config.yaml
model: "image denoising autoencoder"
dataset: "aerial photos of the United States (SatlasPretrain)"
train_examples: 101725
image_size: 48
crop_scale_min: 1
horizontal_flip: true
bottleneck: "denoising"
downsampling_factor: 4
encoder_arch: "vit"
encoder_norm: "layernorm"
encoder_norm_position: "sandwich"
encoder_activation: "silu"
encoder_mlp_ratio: 6
encoder_head_dim: 32
encoder_fused_qkv: false
encoder_bias: "all"
encoder_qk_norm: false
encoder_parallel_block: false
encoder_dropout: 0.05
encoder_inner_norm: false
encoder_moe: "expert_choice"
encoder_num_experts: 8
encoder_moe_every: 2
encoder_expert_mlp_ratio: 0.25
encoder_experts_per_token: 2
encoder_shared_expert: false
encoder_patch_size: [4, 4]
encoder_conv_stem: true
encoder_layers: 12
encoder_width: 256
encoder_positions: "rope"
loss: "mse"
latent_channels: 32
decoder_norm: "batchnorm"
decoder_activation: "gelu"
decoder_widths: [32, 32, 64]
decoder_blocks_per_level: 2
decoder_block: "basic"
decoder_attention: false
decoder_upsampling: "transposed_conv"
residual_init: "none"
optimizer: "adamw"
lr: 0.002
beta1: 0.8
beta2: 0.999
eps: 1e-08
grad_clip: 1.0
steps: 8200
batch_size: 64
epochs: 5.2
lr_schedule: "cosine"
final_lr_fraction: 0.01
warmup_steps: 410
weight_decay: 0.3
Rows from expert 1 of block 3 of the encoder, named by matrix and row number. Rows with one number belong to one neuron. Each number is 128 + 24 x the weight over its row's rms, rounded and kept within 0 to 255. All counts start at 0. Numbers have three digits each. After the name is the row's rms in percent of the matrix's.
# up: expert up (encoder.blocks.3.mlp.up, 8x64x256), inputs 128-255
# down: expert down (encoder.blocks.3.mlp.down, 8x256x64, transposed), outputs 128-255
up.1 059:121130106167160144116115100091104159100101135133150149097115145072084124136121121125150133153134079163101114163139156122122103136125100107126127098136141133124130154110149128106088135122144134113125149112116138149119113121108169125116102174123174098133134155139072121112090108142105146173141154099131135161168103102115126092093165157138131142106123134092106130102138144124142138090110
up.2 075:102129140104134140140153123152119108148110131137116132149100134135127092144151127139114147094093158076150192101151105126102117088137166148144122177114131132139144117092078094122112174136103139124128159150094091155131104139110125140140144080150149196131075117155156136136129141138175100085152119124123146106104140115157136132157167092143170114094076097131120138131140126177146100135113
up.3 060:164159169082110169152170126148141154085122132105145123150117163099162176114090100184116139114127168123120103143160142165166124135171147109154154149106153167089110112107138113167098120107126171139129101140134119107142094156136127120126144130093110159130148153126147098147139116131141113128131124128173106122147100080134126139067109110153123137138126127113138114124121102086157113111134
up.4 053:131113119124114091123147118139163089140142132139115086091129123119133171127118130148139137111112120156128120121152110145114154155160166115122144104135169134139095100113120108151102114167129065151138125116120115119133128182117093114087160140151163116183135145120120109130112113179108106092096097078134127123180151138167143115144094140127115131124144124104130111139135161113159149100126
up.5 098:141146144130138113128109127147149109148121126113133096138148090151136094144154127118111155111118183078081212119116117122104138125142129136107114152124136139136146128135112117121165133160116119139174116140133098084192107138119111128136129126152119134105084109123143154129168151131129120134121147115134174100123160088140090155164150136128133116123136151102109148169109096155136115137103
up.6 052:128108140122154117137115117148108123150128089134125118112123088128171115188111166126145133130119074192168090098151132144114120119116116104129135081152104117135128125110160104109099127128128132140152115103128081132126134162148117124143138151099071088158124147120133179114100141129114154140129112122126095132164122149102077107126154141093076121112175155111091143156131136123118105085116
up.7 054:167074138124112130111141132128118136125106082130134124106112130097152106160126082088167155143170133128113094119178107159128091093136133112126118119134167137132127123097086097122156104126113152167108140149115129127138128120138189148154116134137141128130161111166166142142155113125087125101104118089115146117118160146099072140134115137131126150159119143115143102139138132139121128185145
up.8 051:131111102059134121087109152098148137134152118145120102149124118135132131093121114152134125090100158106089143157147131105124114151130140165156099150070109157148120121136104129082097124099102145146151122137148084106090120148133146142169151120084148119175076154124160127141116156122139129117103131123119139122132161164118106130202143165149148121130113154128160140121138124118122112108134
up.9 169:122109142114134110146132154131125124161115148127138122169132127145123113114165125131125153111141154029101174113120118143120134128174134157134129148101113116138127123120072128132159118124116116108176149183121091086167124130155137138170152120178132130107092115115111162149169131110126132130118129112112141126116181073140117165161140137152111127117120133127123127151124119145120109160103
up.10 052:147173126127125106120114108146104066119144069171130129149141139105154111142129123165115158089156106117158127147111130132137118118087096111139140131130133155094126152160125121144082155180126118127151126136135158118156144157077083119146169124117144167154137127170119103138135134128149139137162149129095156117170085142079119158100128118164136169156157130114125127136106122163172135120143
up.11 065:153118123130117186171136166139127144123099051138132148092141110114151120120134146120139072129128141141132085119085164143114130172127123110112092129156129086098134143155124087160169127137104107083116080115148153132133127111133082109107091115131121135141142132147158092115106163146118102105148146089144136149149117127129165155099116120123090144133115104163093150115128135113154105146146
up.12 052:101151104115106121118132134160173089124093153085146118115170135096144162136177132121155103132153114124125149099069149155106155115078103094142137141122132114107101079121157123109145154157101090104137131145134104127133129140131161142128153137120106123157172119119117134150123130146127095134147162129084099119087151145130132118132162117127147109128111110144132122122163110122145118104117
up.13 057:152132120127152163146086101091116125125113113139063077123123136134170126124098097125093107112086122198154134093112126131149121147178102115105148086146130108133144073134162090129118162124143150157099089072116174125104114128102082124074118137102139107101169107110202146154109119150134131168093119140127155139147103125104165124080087106142138135094131108086116127143152115140117129118149
up.14 154:157099075132165150180145089136137065142118094120080129103141153128156113126154107097129135118120157080111168114096155110081109146130136103079121164119137101097133139128113114124154148124098120121131117140159103110159084152078104147135114127159151116146094140107179139128147096150147094135126159118160139110123130076134114136099155122120091117138116113096126137143203142146144132123150
up.15 057:170137111120109149143155104144123093153149124160142095099162088118148131132117191156140146119143102070124182077157157136112132120111114137108122120162142159179167167134157149117114157138147096167148118131142118119119085117121152117140114132108157120140126115137140147101149106143176127138139100162132146110137138088100129175133160132141098089127146127116124134132136145107103131121130
up.16 475:128118144110130109136121142136124129135107152137144105167129103157138102115168119116121133100106141090116165130104117149126143130187142133141108161130107100136115127109087129154157097131116114105168155173120080096188144113142153155186126116165119113101090109140120171158205142111126134173132149130109163119123169064143131170145143138154130130122162134115127122141117115151126113163104
up.17 057:111106146124130114124108132083149133089107080133106092098140114150178138127092116086174135118097106150143115141126123167096139133107145151140090115127111067145154129093147153085083132169190144132121129137146154117106164100093148136085135144109115127162101161115143115122124124142152122172110174145107080107164132169087137126113152169174108140119136129101107142120135102132151142118146
up.18 087:144126102138148149169147130123162076163103088151086140100149139137161114145135122120120124101130188097105160099104180140079112127142132106107123159135151093109151106131140106128146128143079137137111124134169117126139101140091121130143129125131133096162097126099157162140114117142164097109118146127162122087132122099136084136068148141121101115141132085131122144155160150136100116125141
up.19 054:135187158107123059099143108131153147087168109100123147154147136092133130150136124132121111110112123143133115135137115122155112170100127136064152138124136147133112162160160143132142130091111142119136104147173147131125106160157113146089158119125145112105148135144105123126125178130141120083114085168120147140139136097155127081149124143138140144140097123146137169124143155155114125086186
up.20 055:137122102185117128163145129148119117113124102093162096107119131113151121115095132107141138125143122127142174107121129117083137141134124147114108177111159148136141146096183144131124129161137127157146105115141135090108085110168144092160137151131179157141126131140157135120139122142157141142136137143108121129107110132147151101133146145136123114148128108136142120135146064107101116114140
up.21 052:159136136129150212129184120099148118102144099157164137136102114089139115168138129094102158099112150143119117125160128170143115132124108115126100149182111158146145139160136108135142111151128153138142127109118179143088141111166090133104110127142134118114142106127086128132182114184112134169147170153122155158135131144156109115141185118118124136153110132144142119095129097133143095142133
up.22 054:114072078122138102139163154107131128118127120161117128134116119139068094109151136125135175103154140150118174082107150116135158165141097152139138116151106138164126118139113146122135130134070133101148140152142146112125141122113154134129127091153141123128063121150147102125108109116116145119116099178116128119087140127149158141146124128105156141132101146123145168126107128102157120159128
up.23 055:091094080139134146144107116123136106125115105145101103089077175146115152119133099119130125130184127108109122123131148152109117157081108151167160167130088131143136146134089139124124159139105132168133096102124178091122130085103158127127153162121119133138102136106183122138123158148128137158126170169132155150144100108121113101151145113129123112208145120137139164137140106123118127102114
up.24 131:166123137104152128168152122135147101147131099106116156138165139152167127190138094113155182117115177092081154096103126128113114160142186114101112147154168108127183109114158086122134121120112109115135123123144132074130134141104108124124118089145123135155114118102165160090136155136097096106123129194170134089115146133123108113120119107109124101160144085159081160180135152129124131113134
up.25 056:110105150107104125111120093138117162152137136115124119161105133133072115151112120171142122112092172150101113104159137127101087150117117144068117123116114130128126159134080128152143145136132114152164097165108156123151111178120106127159151114129074130152138180108128103145149120126148115146156124131093121125088088175128143094145149145153158126128147095126114094117103174105119168140168
up.26 055:142142125138105053151102103119111133134134131167161128113157105141161126174113134145104150150125119183131130144161108119120139145133114127100116098129149097135098096122123125103145122108111116132148143128137119127140150108164139171128144153139123075124135081095098106077103140126113124187129152094122123104156143148145146155113147126110096133136152156093107176118168183117113135152131
up.27 058:111116116139113107137158161118119123154127110112127126088133138164126119150069103092146136158138148147171132170167139118128090128104147123184125109120135081152140149190139141134168166167156086125136110115114115110156117113160114092131106133177139130165127109158129125119065115109110166176142160161116134132163144109135144149146173146134095110113110157090115138131139114119142109188133
up.28 053:163123154125168098111160111183122133173132112134116112111153150131118140106110174152143123147120154092123123118097144119147137124125144154127190096100094136143125114125149150164123100128114123088116118141135134080116109161133115154162158117162127161165130109122089117124136091118113107127132119160119113125101133145128127145096164131097112155123118125186161177119114115098123108114112
up.29 182:132100086128164147159121097163127052136137062149091131125132151129164109138146117117132128132117154075111182091098141128087125140113131100049128150124121118083137123132105129121166154120080119125136126138160110118147109159067129130149132115157148137137116155095181155149147113153164110128122131123150144114129122093148099143099148116123111131131134113114114144162191142140128114119160
up.30 056:125130163117133108133151135136148138091114102130095126151146126112151125102166168092155168076096117129123145110098139157144115120134162127139128127130137124128110153117070128151149145142154106151160088166092112127145156169090109133165119135147138107158123110103163107173124124160118154114133132124121126123130130088149114113121121166155140153151133157103115114096155112156127169118110
up.31 066:123114107153113112092119114135127187105096099171139154126115141162076133120072162072151102149146087127143097137149137141124132121108104127134139131116156153123102120137139142127135137131140143138084071125173127147137107137108136126078109148127140144091102162139100123130098111134110168125169156089138107125147124148114142140069116126133106137120137158124136111134125094143143160145173
up.32 057:113126089167129142091115138142131105120150141143162105124101158130092133123174090157122140109136176115110143103130159118116138128107155122112174154131071129117126130089112088071139134168145130156174127143165128152100120089140130134155169174115097163139166114137137128113166164093134143063110128147115154125132140140171125099166132142147098126140126170128115124134135127147129138114119
up.33 057:159149095104147154093124112175110150153145116130129095153121140152110096116153122123124113132140134103111157111145143141110147139119115139105136108119163179140113092119106158106157130100117114123181108118094090134097145127159114150125137084168163113160092151185073120173133153071117164127114133146137178103108141112158145165142119149136094113130134125128163082112134104164160154114145
up.34 155:111103134113124106147161123136138121163143154125146117143130123131135076099187133130125156116159162064115177128145134127125155107163157151136123151102122092132141126106083139122163129125125115114185150159125092123127126120132140128178124107210113125128088116130126152178161132118144130100119124110111108114113131113145134171162116144146124118113116131135151122144125130109100096155107
up.35 058:132140133152156120123132106118093106121112129122106135106147153114076143120092154122141104141152100146130096160128131136068123140102135101123127107146129107126139109086162136151143108093145120154149134085161121109133109121081164096065116142108143155145155113128119087132089157168107156156130097100118157145126138164136118106085108151147116139162119135154156136058141124121148159105168
up.36 056:163135137144124084178124089126120111133158116103110130138108133140163086109120129169047139129162103073130133140099129146124124109128144138128086162116129118123136112151107110137121141140139126092120134122115154130107104114190126121154132103142107117112099064103117116151093097125140122151110119123117088111132133120139122185139122129138086112098168105110141142098115155093146125158104
up.37 070:134110105144149118100168139091157180102108110154134182088135105119081116159135108096173135157149143162131092152141146126128126169151139114120143150149129154114117175121149139152115132111187129161108128141153136113157135157097132142085110136150182081089163153180105151139122133170134123148138154162098117127164113136128143106148124149142120139141119109125108122125092102137116119136142
up.38 055:117089145110136127096118105107133153110144123100138174102116120117130161130064151096112089129132143156195127123139156134101118160153125146194127162112115094129137121113153119101099085164139136106098114130110134153113153144127100165143123141125155175089115096138150125089122105119112140163134179138110091142185135129169124156047114101143127108153163077144100121153115142140143131139144
up.39 146:192146121099139093156131116134116060095117124131124158083145122127179126165129133107124133105104130136110115122077178145080130134144114139086115148127121105123109128094114089148150101132098110129113126118130127118150129131146125137124109115120129119130059122095191126116112107137135112190150173147136118086119129091139119150109164147108116176146119108101122157150113147195131154149111
up.40 172:143094085127148151168146098148129042131130070134075148108135141122172113135150120101145128131108173068095165123099148120084108138120142107059130142125132109100154111128107121116142154127072124131144103133160106114179087159073124120130124137150150120129093150100183129135143126157160112137127133131139136118114125082128102140093152109128111129118116100113129140146165129121121123128150
up.41 051:160128126141131100124086137146147124130092132154138146107157082101090119104116115157109165143147130123095151103114085149155147122159134129103161085151139094110153122164176137191142075169116140173099131147141144094145112146118144108156154104116136129146072160090134141160102112169147101130141093121117133100103116139123094115116110115111129177124078119097121130133156116125135135088141
up.42 057:101174153116094115148159081134093110107124148120123105113126121133150161138141135145124132112141110098134116098133143142119122118103120157118124153121088121157082133112163111126176081133107159125192129146135132113115154125112100118137096108123141145115103113121144172131154128115090119160131120108126118140071153109138117117140133092133177116146136104187121120151169128181152155136125
up.43 050:134130125148090117092121125103112131151142159115120153150140169139109130155117134161127131137137109098108123125140157173099117155110112123116163120117099117120127103149146151146154091091126102156143143107097133126165126130146134139103113153111132123116146096158107146096169160141110109171142158126133116145119129113117145149127171096111118133185145124104120123127124151164093176166151
up.44 062:135142108119135098165139071151138091115117093120113133108165138123137077125196138110136147125106092097100150086142149122117168129174137155145128121101143128119123138088124101159156123108164103090148115134148110113177120173122129140096123091094141124144110129124163143128147109149116106179140086152146135132111137087141140170132167124105114138116148112149094118119150118188116128142128
up.45 050:132122104122140101112143119129121146118128127138145115180124172141097103118133085064139138171114154132142104095124100102151135151173113141128125116108131139129128137120137122156078143057137154156104103145160157133130156135129135144185131130116078147143145132153154153073146124117103108126142127160171152111127136129171110131121162175138097142097141166122101161131113124149129136138121
up.46 054:145109134093161136121105118131090147091100111136097150082134124115121162115201135139129118119161128116151098100157083149100148139149129101140148109150169129123101102124104154117110140125115118146145143137115117106124141139185110119132156164116112073139171125132096173073096135133112122126082147145108138133076159130162124112157156136129133095154132114103134126121120167123126152115117
up.47 169:124091078104140144190123097143128060137126080115099118144137158141178096120147115117147141116112169061107168110114156131067131140127154111082127167134131105083148134124094128131154149105096124112146127146168104110144104162070126136147139125147149137161111160096167165147172117147148122118116129114137162090116133102149111147091155108126124104132123113117124146149177137126118125097169
up.48 054:102143129116156114128177131132091161086132110094102116151150152130108164127094139176118138175153139142160112136153111156179092121124072121074111099130157137145145146118131157095100106150094128161096126086105099149125157091145152119101114150100135125168097134123104125085125158106102137175159117142119095137144143083110152094126113106129125134117162158155098134160126142091097112192090
up.49 054:107111092121140134125121144112125167126141133119127126117123143155147109108147119141172156131134137161095104128093155063113122172113182123082149139142112082167140118119074102163136123117120135111104109168102155147100139152152141143157135124147110107136136105148136182147110155130128123162083129123107173108124083086157123170160124114066087161142085099138077136114136115145132139105125
up.50 069:145167133137102117095115128132110147145125166154121121120135139128096144145070124144105112155153082123149090108108104108150122127153147178136124104151143132109109181132165170118099124137161163135133107100123160146123156085125140121122140141120137115138181151124129122093121105113119128131145106144145125122183163134106128107112141166121101117121111134156131183097100078149143105113127
down.1 089:139152124142145081113109118122124103118161100114116138138138123133100144167144194107167122088155110118143119137131089158131111113115121134135167131135111104115060164108088142130168129121141127128064142128110142119122127119115132135124120153172152120118095126136143074149134068100128144132116111137140165104122112069128128185116139096160146125133123118123113090163141152122139174156188
down.2 098:143147117129116132143118139121130154172092106120141095162135122155109125068113074091149101122102145108111105125154076100152159080132125106154112154172115154133143105137172083139153151114130168114139114166150105104144158112154124137082148094105104110110163111134116119092153150154144123109082112114126106157133179186095093151144126124136108133144147127119137139151114131176133121148106
down.3 082:118083115120129084148153111143110121118127144171138125161094157163118173097124121171107186115141129109121114114135151142129153132091105122116131145119130123098123124083113151125134146113112114132125133094148145127155090109133138168087145117120143151115104160127125081109156117083043112126123172145088158143102138128155120091134124082124129110112113146158148126171110120172112121154118
down.4 078:111121128154116100121118129105106093169116147129115098154157112139120104135167073161102119137106132166118090162124128164181121136125131115127086165078139125087116143143127133132137102133136160118129150147139139123123111073120111126136134157108106091079138134157087139129098155092218120110113178155104145128101145114150097111124147075167152124151101138147138122107130110165093103094140
down.5 123:119124117114119118116113129130098163164076120127156125136141099130123122087083080111119164104094142134121118135144080138147201101098138106164110129182153123139142130154121116141124124128161155132133140165128143124137134136155103106113139090066118152153148102120079175099159174118099103146131093134128113154107137216102131112141117143106156152159129129120133170128108131144129091096079
down.6 075:136121168135112066130101119133107089118130077107166141155149132148150126157111137127134110106125106114156171090127130095099137104105105117205151097123115100122121136117122114108108137149123075098120148147104113152160116095134088108163074143113130070161147147112127063142137135091109143141101149122069140103114117115124119106101106104163119125104135137130103105170151070130144098172145
down.7 077:148110129138118137127116117098173107181122103119106131167112095135166119132142122122131097127153126166128153143136091103131112077112137129128109084187113117143127114166110116129091158142141167106121145119111145133179155101147151097129093097148167154117090163119116120132137130126137128103172119127095117114156124123086104124153133125164096130146133147126084124143132184127163138110149
down.8 079:125101148167161128098103162166164106102110150107145131110175121083112149140136100133132133103118147119145137110146081122113133189110122139117105112143102151127110129139098125126137147117127104153116137136165102146079167129126129108148176098142145053059124116127100080114126066060108126128139121128140149154118161137086128140151134135164072139131130177107124138116161166131111145134101
down.9 112:152125117091118107114122168113138138134093177069126145146137169109102145072109072127078110116095085153092116121121088106101137133121106116140108117142138194158120094137168133092111128113133118137079111141133151109102144145141141097117142121119128135141175090112106145112122133121151139131087111150138135093117130121132139119173099111107167109176136088130154110134095150107114104094115
down.10 077:104137102131136137099141134137075123095119134158158095133112151148141123128114129125077121150112092092083133156108121186114176123157128146103107131135144151112122117102095100191103094142093163096145105120153089135158117119135087123094092071133082081117164153119159156126137132124098099127151113099127122118141145155152107154135125147123171098130112115116088115157142153100115084122117
down.11 075:106121137113139130161114096119123113105120108146128082150102093141143106181104131088121090111167115154122150112105152196116122088108155178112149107126137090099078149140123165130151122108084153111154095137123150149118137102143121117111110137128128134159111147136071130126087123147118169132180171124076145118108118118140123169108158156141139148144082138144168144122159111111113123092121
down.12 080:126139114093114157157161177107150144152111146158118155121120102113153115107146102087124167154137079114147096119173131122111135121168138108138113169151159152117155166125107165160049135093148179115137116128106138107133100134136136113112120107156098155131150104126124145127111154109163136101140095126086106155157131152132115112118139112111155110143088159094179113077126110143146146138122
down.13 081:108139118111119129103162106138099119130113086185125110121135128130125118195132144118101127136085144111123139112110127164113197140114151135150135110162127147192090171137111117133173107131080143080123132156107144133151165110152112160128151111101116124128089115110108108123135119078123115128127177139125113135101140149126127120116107150128102135185120168111133117121144103102098138132143
down.14 164:145103097149123133061121101123102194097038095155156110152142114112092136132103144115128085140155100155144100134120080147190128103119108136178126133171104133127092145135138131140115142103162140141158117155127132120118156110118142101126118129119112109107152164155079141118115144144103150140160129136104126175141136178145148128123093157157152153113101157135149109081137096091147117131163
down.15 081:155093117163135115107145172125136146110101100145121114153134120189138145131089102115152123103132160140071140118153120095124188083127128118129083136166128151096104142146080157119102114160127122148125116157156127147130120145110145107125122099125091162108139101133104110097089047146112127103112119124165142128127179189152115119144104141138139159167149148177118125132164135076128106134129
down.16 241:125136133128146116153153142131164071125148152109134161118144123123141157125115077137114124125141093128097125125150141089093111158134117124096157107157156157134134117172159136123116135140159112124085096107107171151141150153131121114123136130117108143176175104125167132134118136097150130089127105153155133107133133097120140122157113088093095122140122090137143107122115145101101104095117
down.17 076:152079105105112074142121121146104089125155142109161132118117132120105173145114101137193125127123122129117133121110098095103110116114120145129167152169113129115136118117160144074128136125143117180140099133105129150132092133107137114130164151095104089104132162129120168157156108131136125128141141143137137174146158144129102100098121132134131118112109146104146092135149139132124124141139
down.18 115:119138117131107137112111134105093165112086102152156102152147085129121127150127136115152131147122140181118096119106077123192123135158108107169129108155081115137124130122133103183092110111145134135116153136134132136101126109147151161125115141114111124109155115135074163095111152127110117149121153143100135172135127187123103120117128154127150125139132167105122117115116090081103120094116
down.19 079:146153118111133129129125103131133130153104150144096120123156112100161162107138103153115132073131150115120130162113095136141128124122151158131120127099182141133109118104094139107092117109132109133112107131177132100147099183162153133113130154126128130151097121127109104121097116117109131130127148131069149151116105133173163146127083140127106126083109147170083139153132112110083128106163
down.20 078:124164117083119140123175111149127159162162141112102146120094108142093135143102108123138138140109162113120145159155165126101097154098096133153166102102096154102149159132152164135126139127096118108122113081114166120119114120148162126143139137181186132142136121114148101151076097106068147108119140141157143125125170084135137108153151141134133126120141126159137125152164121157138135128120
down.21 077:140058133115105109093199149135114128116124106168147171083113141112170118133138127135129104107124119117108140107187105118120086144128135159153119160107144097139160086122086142126124131124146121106154136113096160167098178138138131133127130140131121146133078079128144137109134135113127150132088103141092072132144064115163182106115114120147178099078117199136089102124142104133125174151119
down.22 076:099153108111091098112124180119115154126118158097094131133138124083120134129152132167101182141139112133097112110128100114132155155093145124147106144099136131117148114167171145097129156118135104094139129145137138098112162092142121122136136087087101070078157160173119129129107152115152155116163132132121135115124106115138083146108152128093143178126098134121150106130158165135115115106161
down.23 079:142130110110177146123140135117135150125146115123155082134130165144130112137168123093111097114154122196115112153126112137142129109125124090166093124123138133114153143106083159138117167116104140134113134165125150132123153104150170112163127127148133106150105117143096132128095095119104121101131121106171095107109112128146129124112144117143125115136134131137108148086144186155109124163129
down.24 163:122152150122101103091142131131115193117069146124142134162133099104081143094097111114113132127137086162110111164149105149167132117146098128181112104166115153157096140112138101136132111161171130128173115150096138115153164102158121129124137125100100138119153103155088134079112157105101131143142143148103115166147144214142137128162116151148141140136128169151128136095095106082116133136119
down.25 085:138126090141140136117116140104114168129086137143124103102162133131103136127115143136118150142105182143098149148118095119133175114110105185126158136160126162139139114120103122119105155155116126149130176174119140161132110152100085135122107125105077090147127123137137132151137143149145159106128147144146117130152115157112091111138078142132140162134138127140119185132120116113125180105124
down.26 078:162136162082110163167171130134192102121167130063115104128124104106170118172112165101148130123137125102126157154097128159117132139154136129136126111098166078091160151130124130152077150119101131101117147106126131097164118148121153161116159129142123134142175134155151114144124087104130128140094127142152148156167129145098125099042117139114099107137180126128138122122115174100111121127133
down.27 087:158073104126135126137137149105128089103182136135127157134135122136146104125128152115145097138136131154104173149120158100164158122094170151141102150124168144159112094143129143124103171139108108119103108090154144151107154149136140095108107105164140128129132146088135102145103121206150153168111128076144156171135051112112104106124155149159112152115138118109129124128132109140124121134113
down.28 072:161095144160124128154142118113167119103151135135120117101129105098073138130130157170109124155161125089108114155160135118158172115136152129113140124164094120109104113136125126148099124150120122116121096146101106100075126110136099165110108185170141138158126103143156110150127123140135108125153137110115119101121103150125137154153126122153163128133144113117141180139131109097114121057126
down.29 179:120107088135111144090106114114101192102048118133141098161123128118116153106102126115147109147113103169131119143136082112174132110136102155163129132174095132131106145146144150148127112111164147135145144161136135097134171101130153124126109141084145102108128160150074143135130129162074137141144134124095131172121113188122133117107103166153147146116120159146126139105155098088125155127146
down.30 085:136129171154153123121125106138145132194100133157141119092122117069140097118119100136179111130114144134093114141107130155130145151116149112152145118102115124137111135149149085083121159076140104139125132147117105121132151096172131103114163126118135100168186117103128109090146134129110149142105120131110141163120161159125131124115153098123119131156102137142059103123112139133142154123143
down.31 091:147127123176131163137113118114130145130166126117126140128045128114124160141145160051141130120141146132147117135128130116115116108104132106097166144112123112116141151109149126134122107159169129122112155126145124119117153131113093146151119130184133145126131176129154116158128121150143133086140124143123160121110114064091144116103141158125126164088114134117080118134143114130090145153162
down.32 077:117136128109147178132159139112130122145148146103119144150089156133174088141104101114151155113135135101105148140107161113180197093121095134158161162095133126121103068126138143147131141139179167135108111114119161070168083113146147140127124055142113119129120076162135143120100125109119127132124112134157124147133110126120080186136110144166110171118104138127113114085163128118114130113150
down.33 082:121104136135152105127159130118102097119138124169088162101154123151127130167165137100114150108108101130112134152114093118181092077148114158136133130114143142123110143124096157110135159156118107103121123141119079122131123124110083182136125113127092153134125168133095101142121130115107095116158072118133117156178140164122127161126141123147128175133120138154124142191138133113115114071174
down.34 105:125139123130092148122122133118098132188110153099103114128122144131121143080135128174079110134110066147100103145129091109108189082150121156104138136128127153155113136156135155135118112106110134125106124128123165125122142119122106141125158129118078130133131095102120122099107126107112135112113094130158103153139143122104156141213101124137144152155098115169184142117140108138104081082121
down.35 075:111146109130098123130154145130135186112138108134135157136121093124132145152095141105131117119105118107126094094168121180085141139126073140131114127088128075133121125106128160166139095090134138123168127088142100151110149101130089117122130087129092096136146149124118086165108130091105103148130121147117186117105093085109117156111156167133108113139166132079121109145147103108156134160168
down.36 080:130093120128103104130164161106155131124139161128122110165137169123101151104108148095136151137124140136071130123154101112121119164127111109136106092113120133090126109135150136131091135144133117114127123089095075106125070148150060109146109145144136099130119125141176123137132164128122096150100135089167105090124116127117134116134110134156112146134166108122138152147124143134067167104115
down.37 093:127124146135147155127127092130135118117170123177103134115100097137130131167163135116141110097131101081124135151161174117138117133077176115113174118073136110096155131106107138114190110141131098095067125113112112130138097124111127134123089158148117117131110123115168145144142120136134112053133130158147123092102132080125132133145131100164133115098146137125102127085135127151136116128131
down.38 072:126138113159137141082170100128103091134145129141174113105129114156114094150125165141143127118092137166130135118108111145065123190131116133121123140163126138137149126139124131119170052157106157139149081117102132166129180141143106122116142172164143152100144168168142129150186110134140131146159150122101107116115124133170110155112142110150155136157131115080095117121153113166110158152121
down.39 123:149171152108104102134126135111117161119058151134105134130140144128110121107077109106138128089141099134147083126110128110123168113130124162152104109178101092170124116136126076124098103112140142145161126147150140136140174130179148118117081162115143109131122112149125156106126096134111141181118176119137132147162112177138119115134120160135133166168140119116125181125112122080116186127139
down.40 183:115133112124100142077124123107095195109073123126137132158120111122082127134103126110140100176138118178124121148144088136173131095127097120177131123154092137124122159135116151130107108119159162127125132176141128130117163112091155112116121139104136105115141153160056126128123139153108159151160106128079097176153130189149132104107127162157158138127137169136130115102158090083131136132147
down.41 090:127175117123103163127112131125132157135129129143150146167142123157149129131110107141138126133123137110099149159101114128156148131134091136119108161144107142104116125122159141110104104129142143116150122170115163125121177092127143176135143107096137117129129077108120134135108174105119103130108094136124070156141134158147135161130086139102110144121144131143080134138125120077136126102149
down.42 097:157176142130109124125100134161129154148076119121160167128137118099122099076131123172114183119109118122071142125151095134159176134120142147131109149174114135131133116110144167145096131149150141139171169155109157124152144085116109122119171085079121129107129103170087157098138150114125139156111131145183104133126137148132116101112124145117151155163153132162159150120138107105167123092128
down.43 078:142095158094136110145132148179089150119151122095132127098114130144126132173165097088162120108077186129092130164115172102146167151142112144142164172138119142136131125124150108137145088142140138147146136105158131118107113151162089178117122142114171143122129151108091150156154141138146156138155142120113132098121168081127134171098135127075138084124138125143095130115116120167105132095130
down.44 109:155134131123122119091128094121115167117060116132129137146145102133108087097093124120111124134114139141092116180158088139125155173128150154146105168148131167156132114109129092141091130140137146125170133174099130098140129118154107135125134108073106135134134105156096155119108090135096159133132105133135097153108142207133106116149119151117101147104130154136124136130129118128125109121131
down.45 077:153116150134099153138097144131161128138169082133140143114122145136106159145158137089170148134137120107138146096150119095124138146115097085089131140093145126121135152111130053137127108145122095133145122138122141129099154145111103108136140087107130119155125149096111146124094164116109139118145157100130157142083150087100116125107096128160089160082096123130118142116141097079153153117162
down.46 084:118124144129127130138124139131122131155052099104146137170160100114124111087083078196085104157092173139144117112116129164174146128129149105142115106113137108129140108102110182135145140108168133126128161156126113103114103085130127115161100126107133128086138141125138108102094153124126158154174099134118132122097113102133147106118119129098158146147139144122190151131084129109140112112080
down.47 157:114109090134089139112127142103108189112063119141120113163134147150089127123118114130137111149122103143126111137133091135158133121117104140191132134162089166110108135123113128130101125130149154118137153193144154119131178123114153120113133122093131122108157147152078157097110138156085135137128125142107125164133148207118112134123104155137167158134121145149109130108165106100132136108149
down.48 078:135134136159133108147180106145157111134173126161104152143166088173135140118123073153102181072136118111129109107112138135128111103141127127170139104087127080120143138137142109114098141146093124132186128089110120148095103145146142165141128132117138086146106117124107110115130127154151127139101116175152114105142087077136120127125176134172132113082129092103138135135145104104096117118178
down.49 079:137132108106077121138100186126108113147064151138139144138153158119133087088160104135142060112140109145117098134160123128122128142097143150122112129139131111128150110113118124117101133116117139113139164155131113151149126105108108177155071134151146122103151122120109143090088154105136115124139112143124117145112141152115111095143131131182151149147143144122122129131120084107081155129148
down.50 095:131090136143094148131114091133151106123194150155155143104096126109134129125133162142138142134160133110138135131123178128128118104130126148068197126112145142130156164121097085122152148110118088113075083114137096126088094149108133151132105130185139145147131128127148112148146133130119140153111137144138156100125088052126120113143145110115150111068138138130142111107114135149140180125105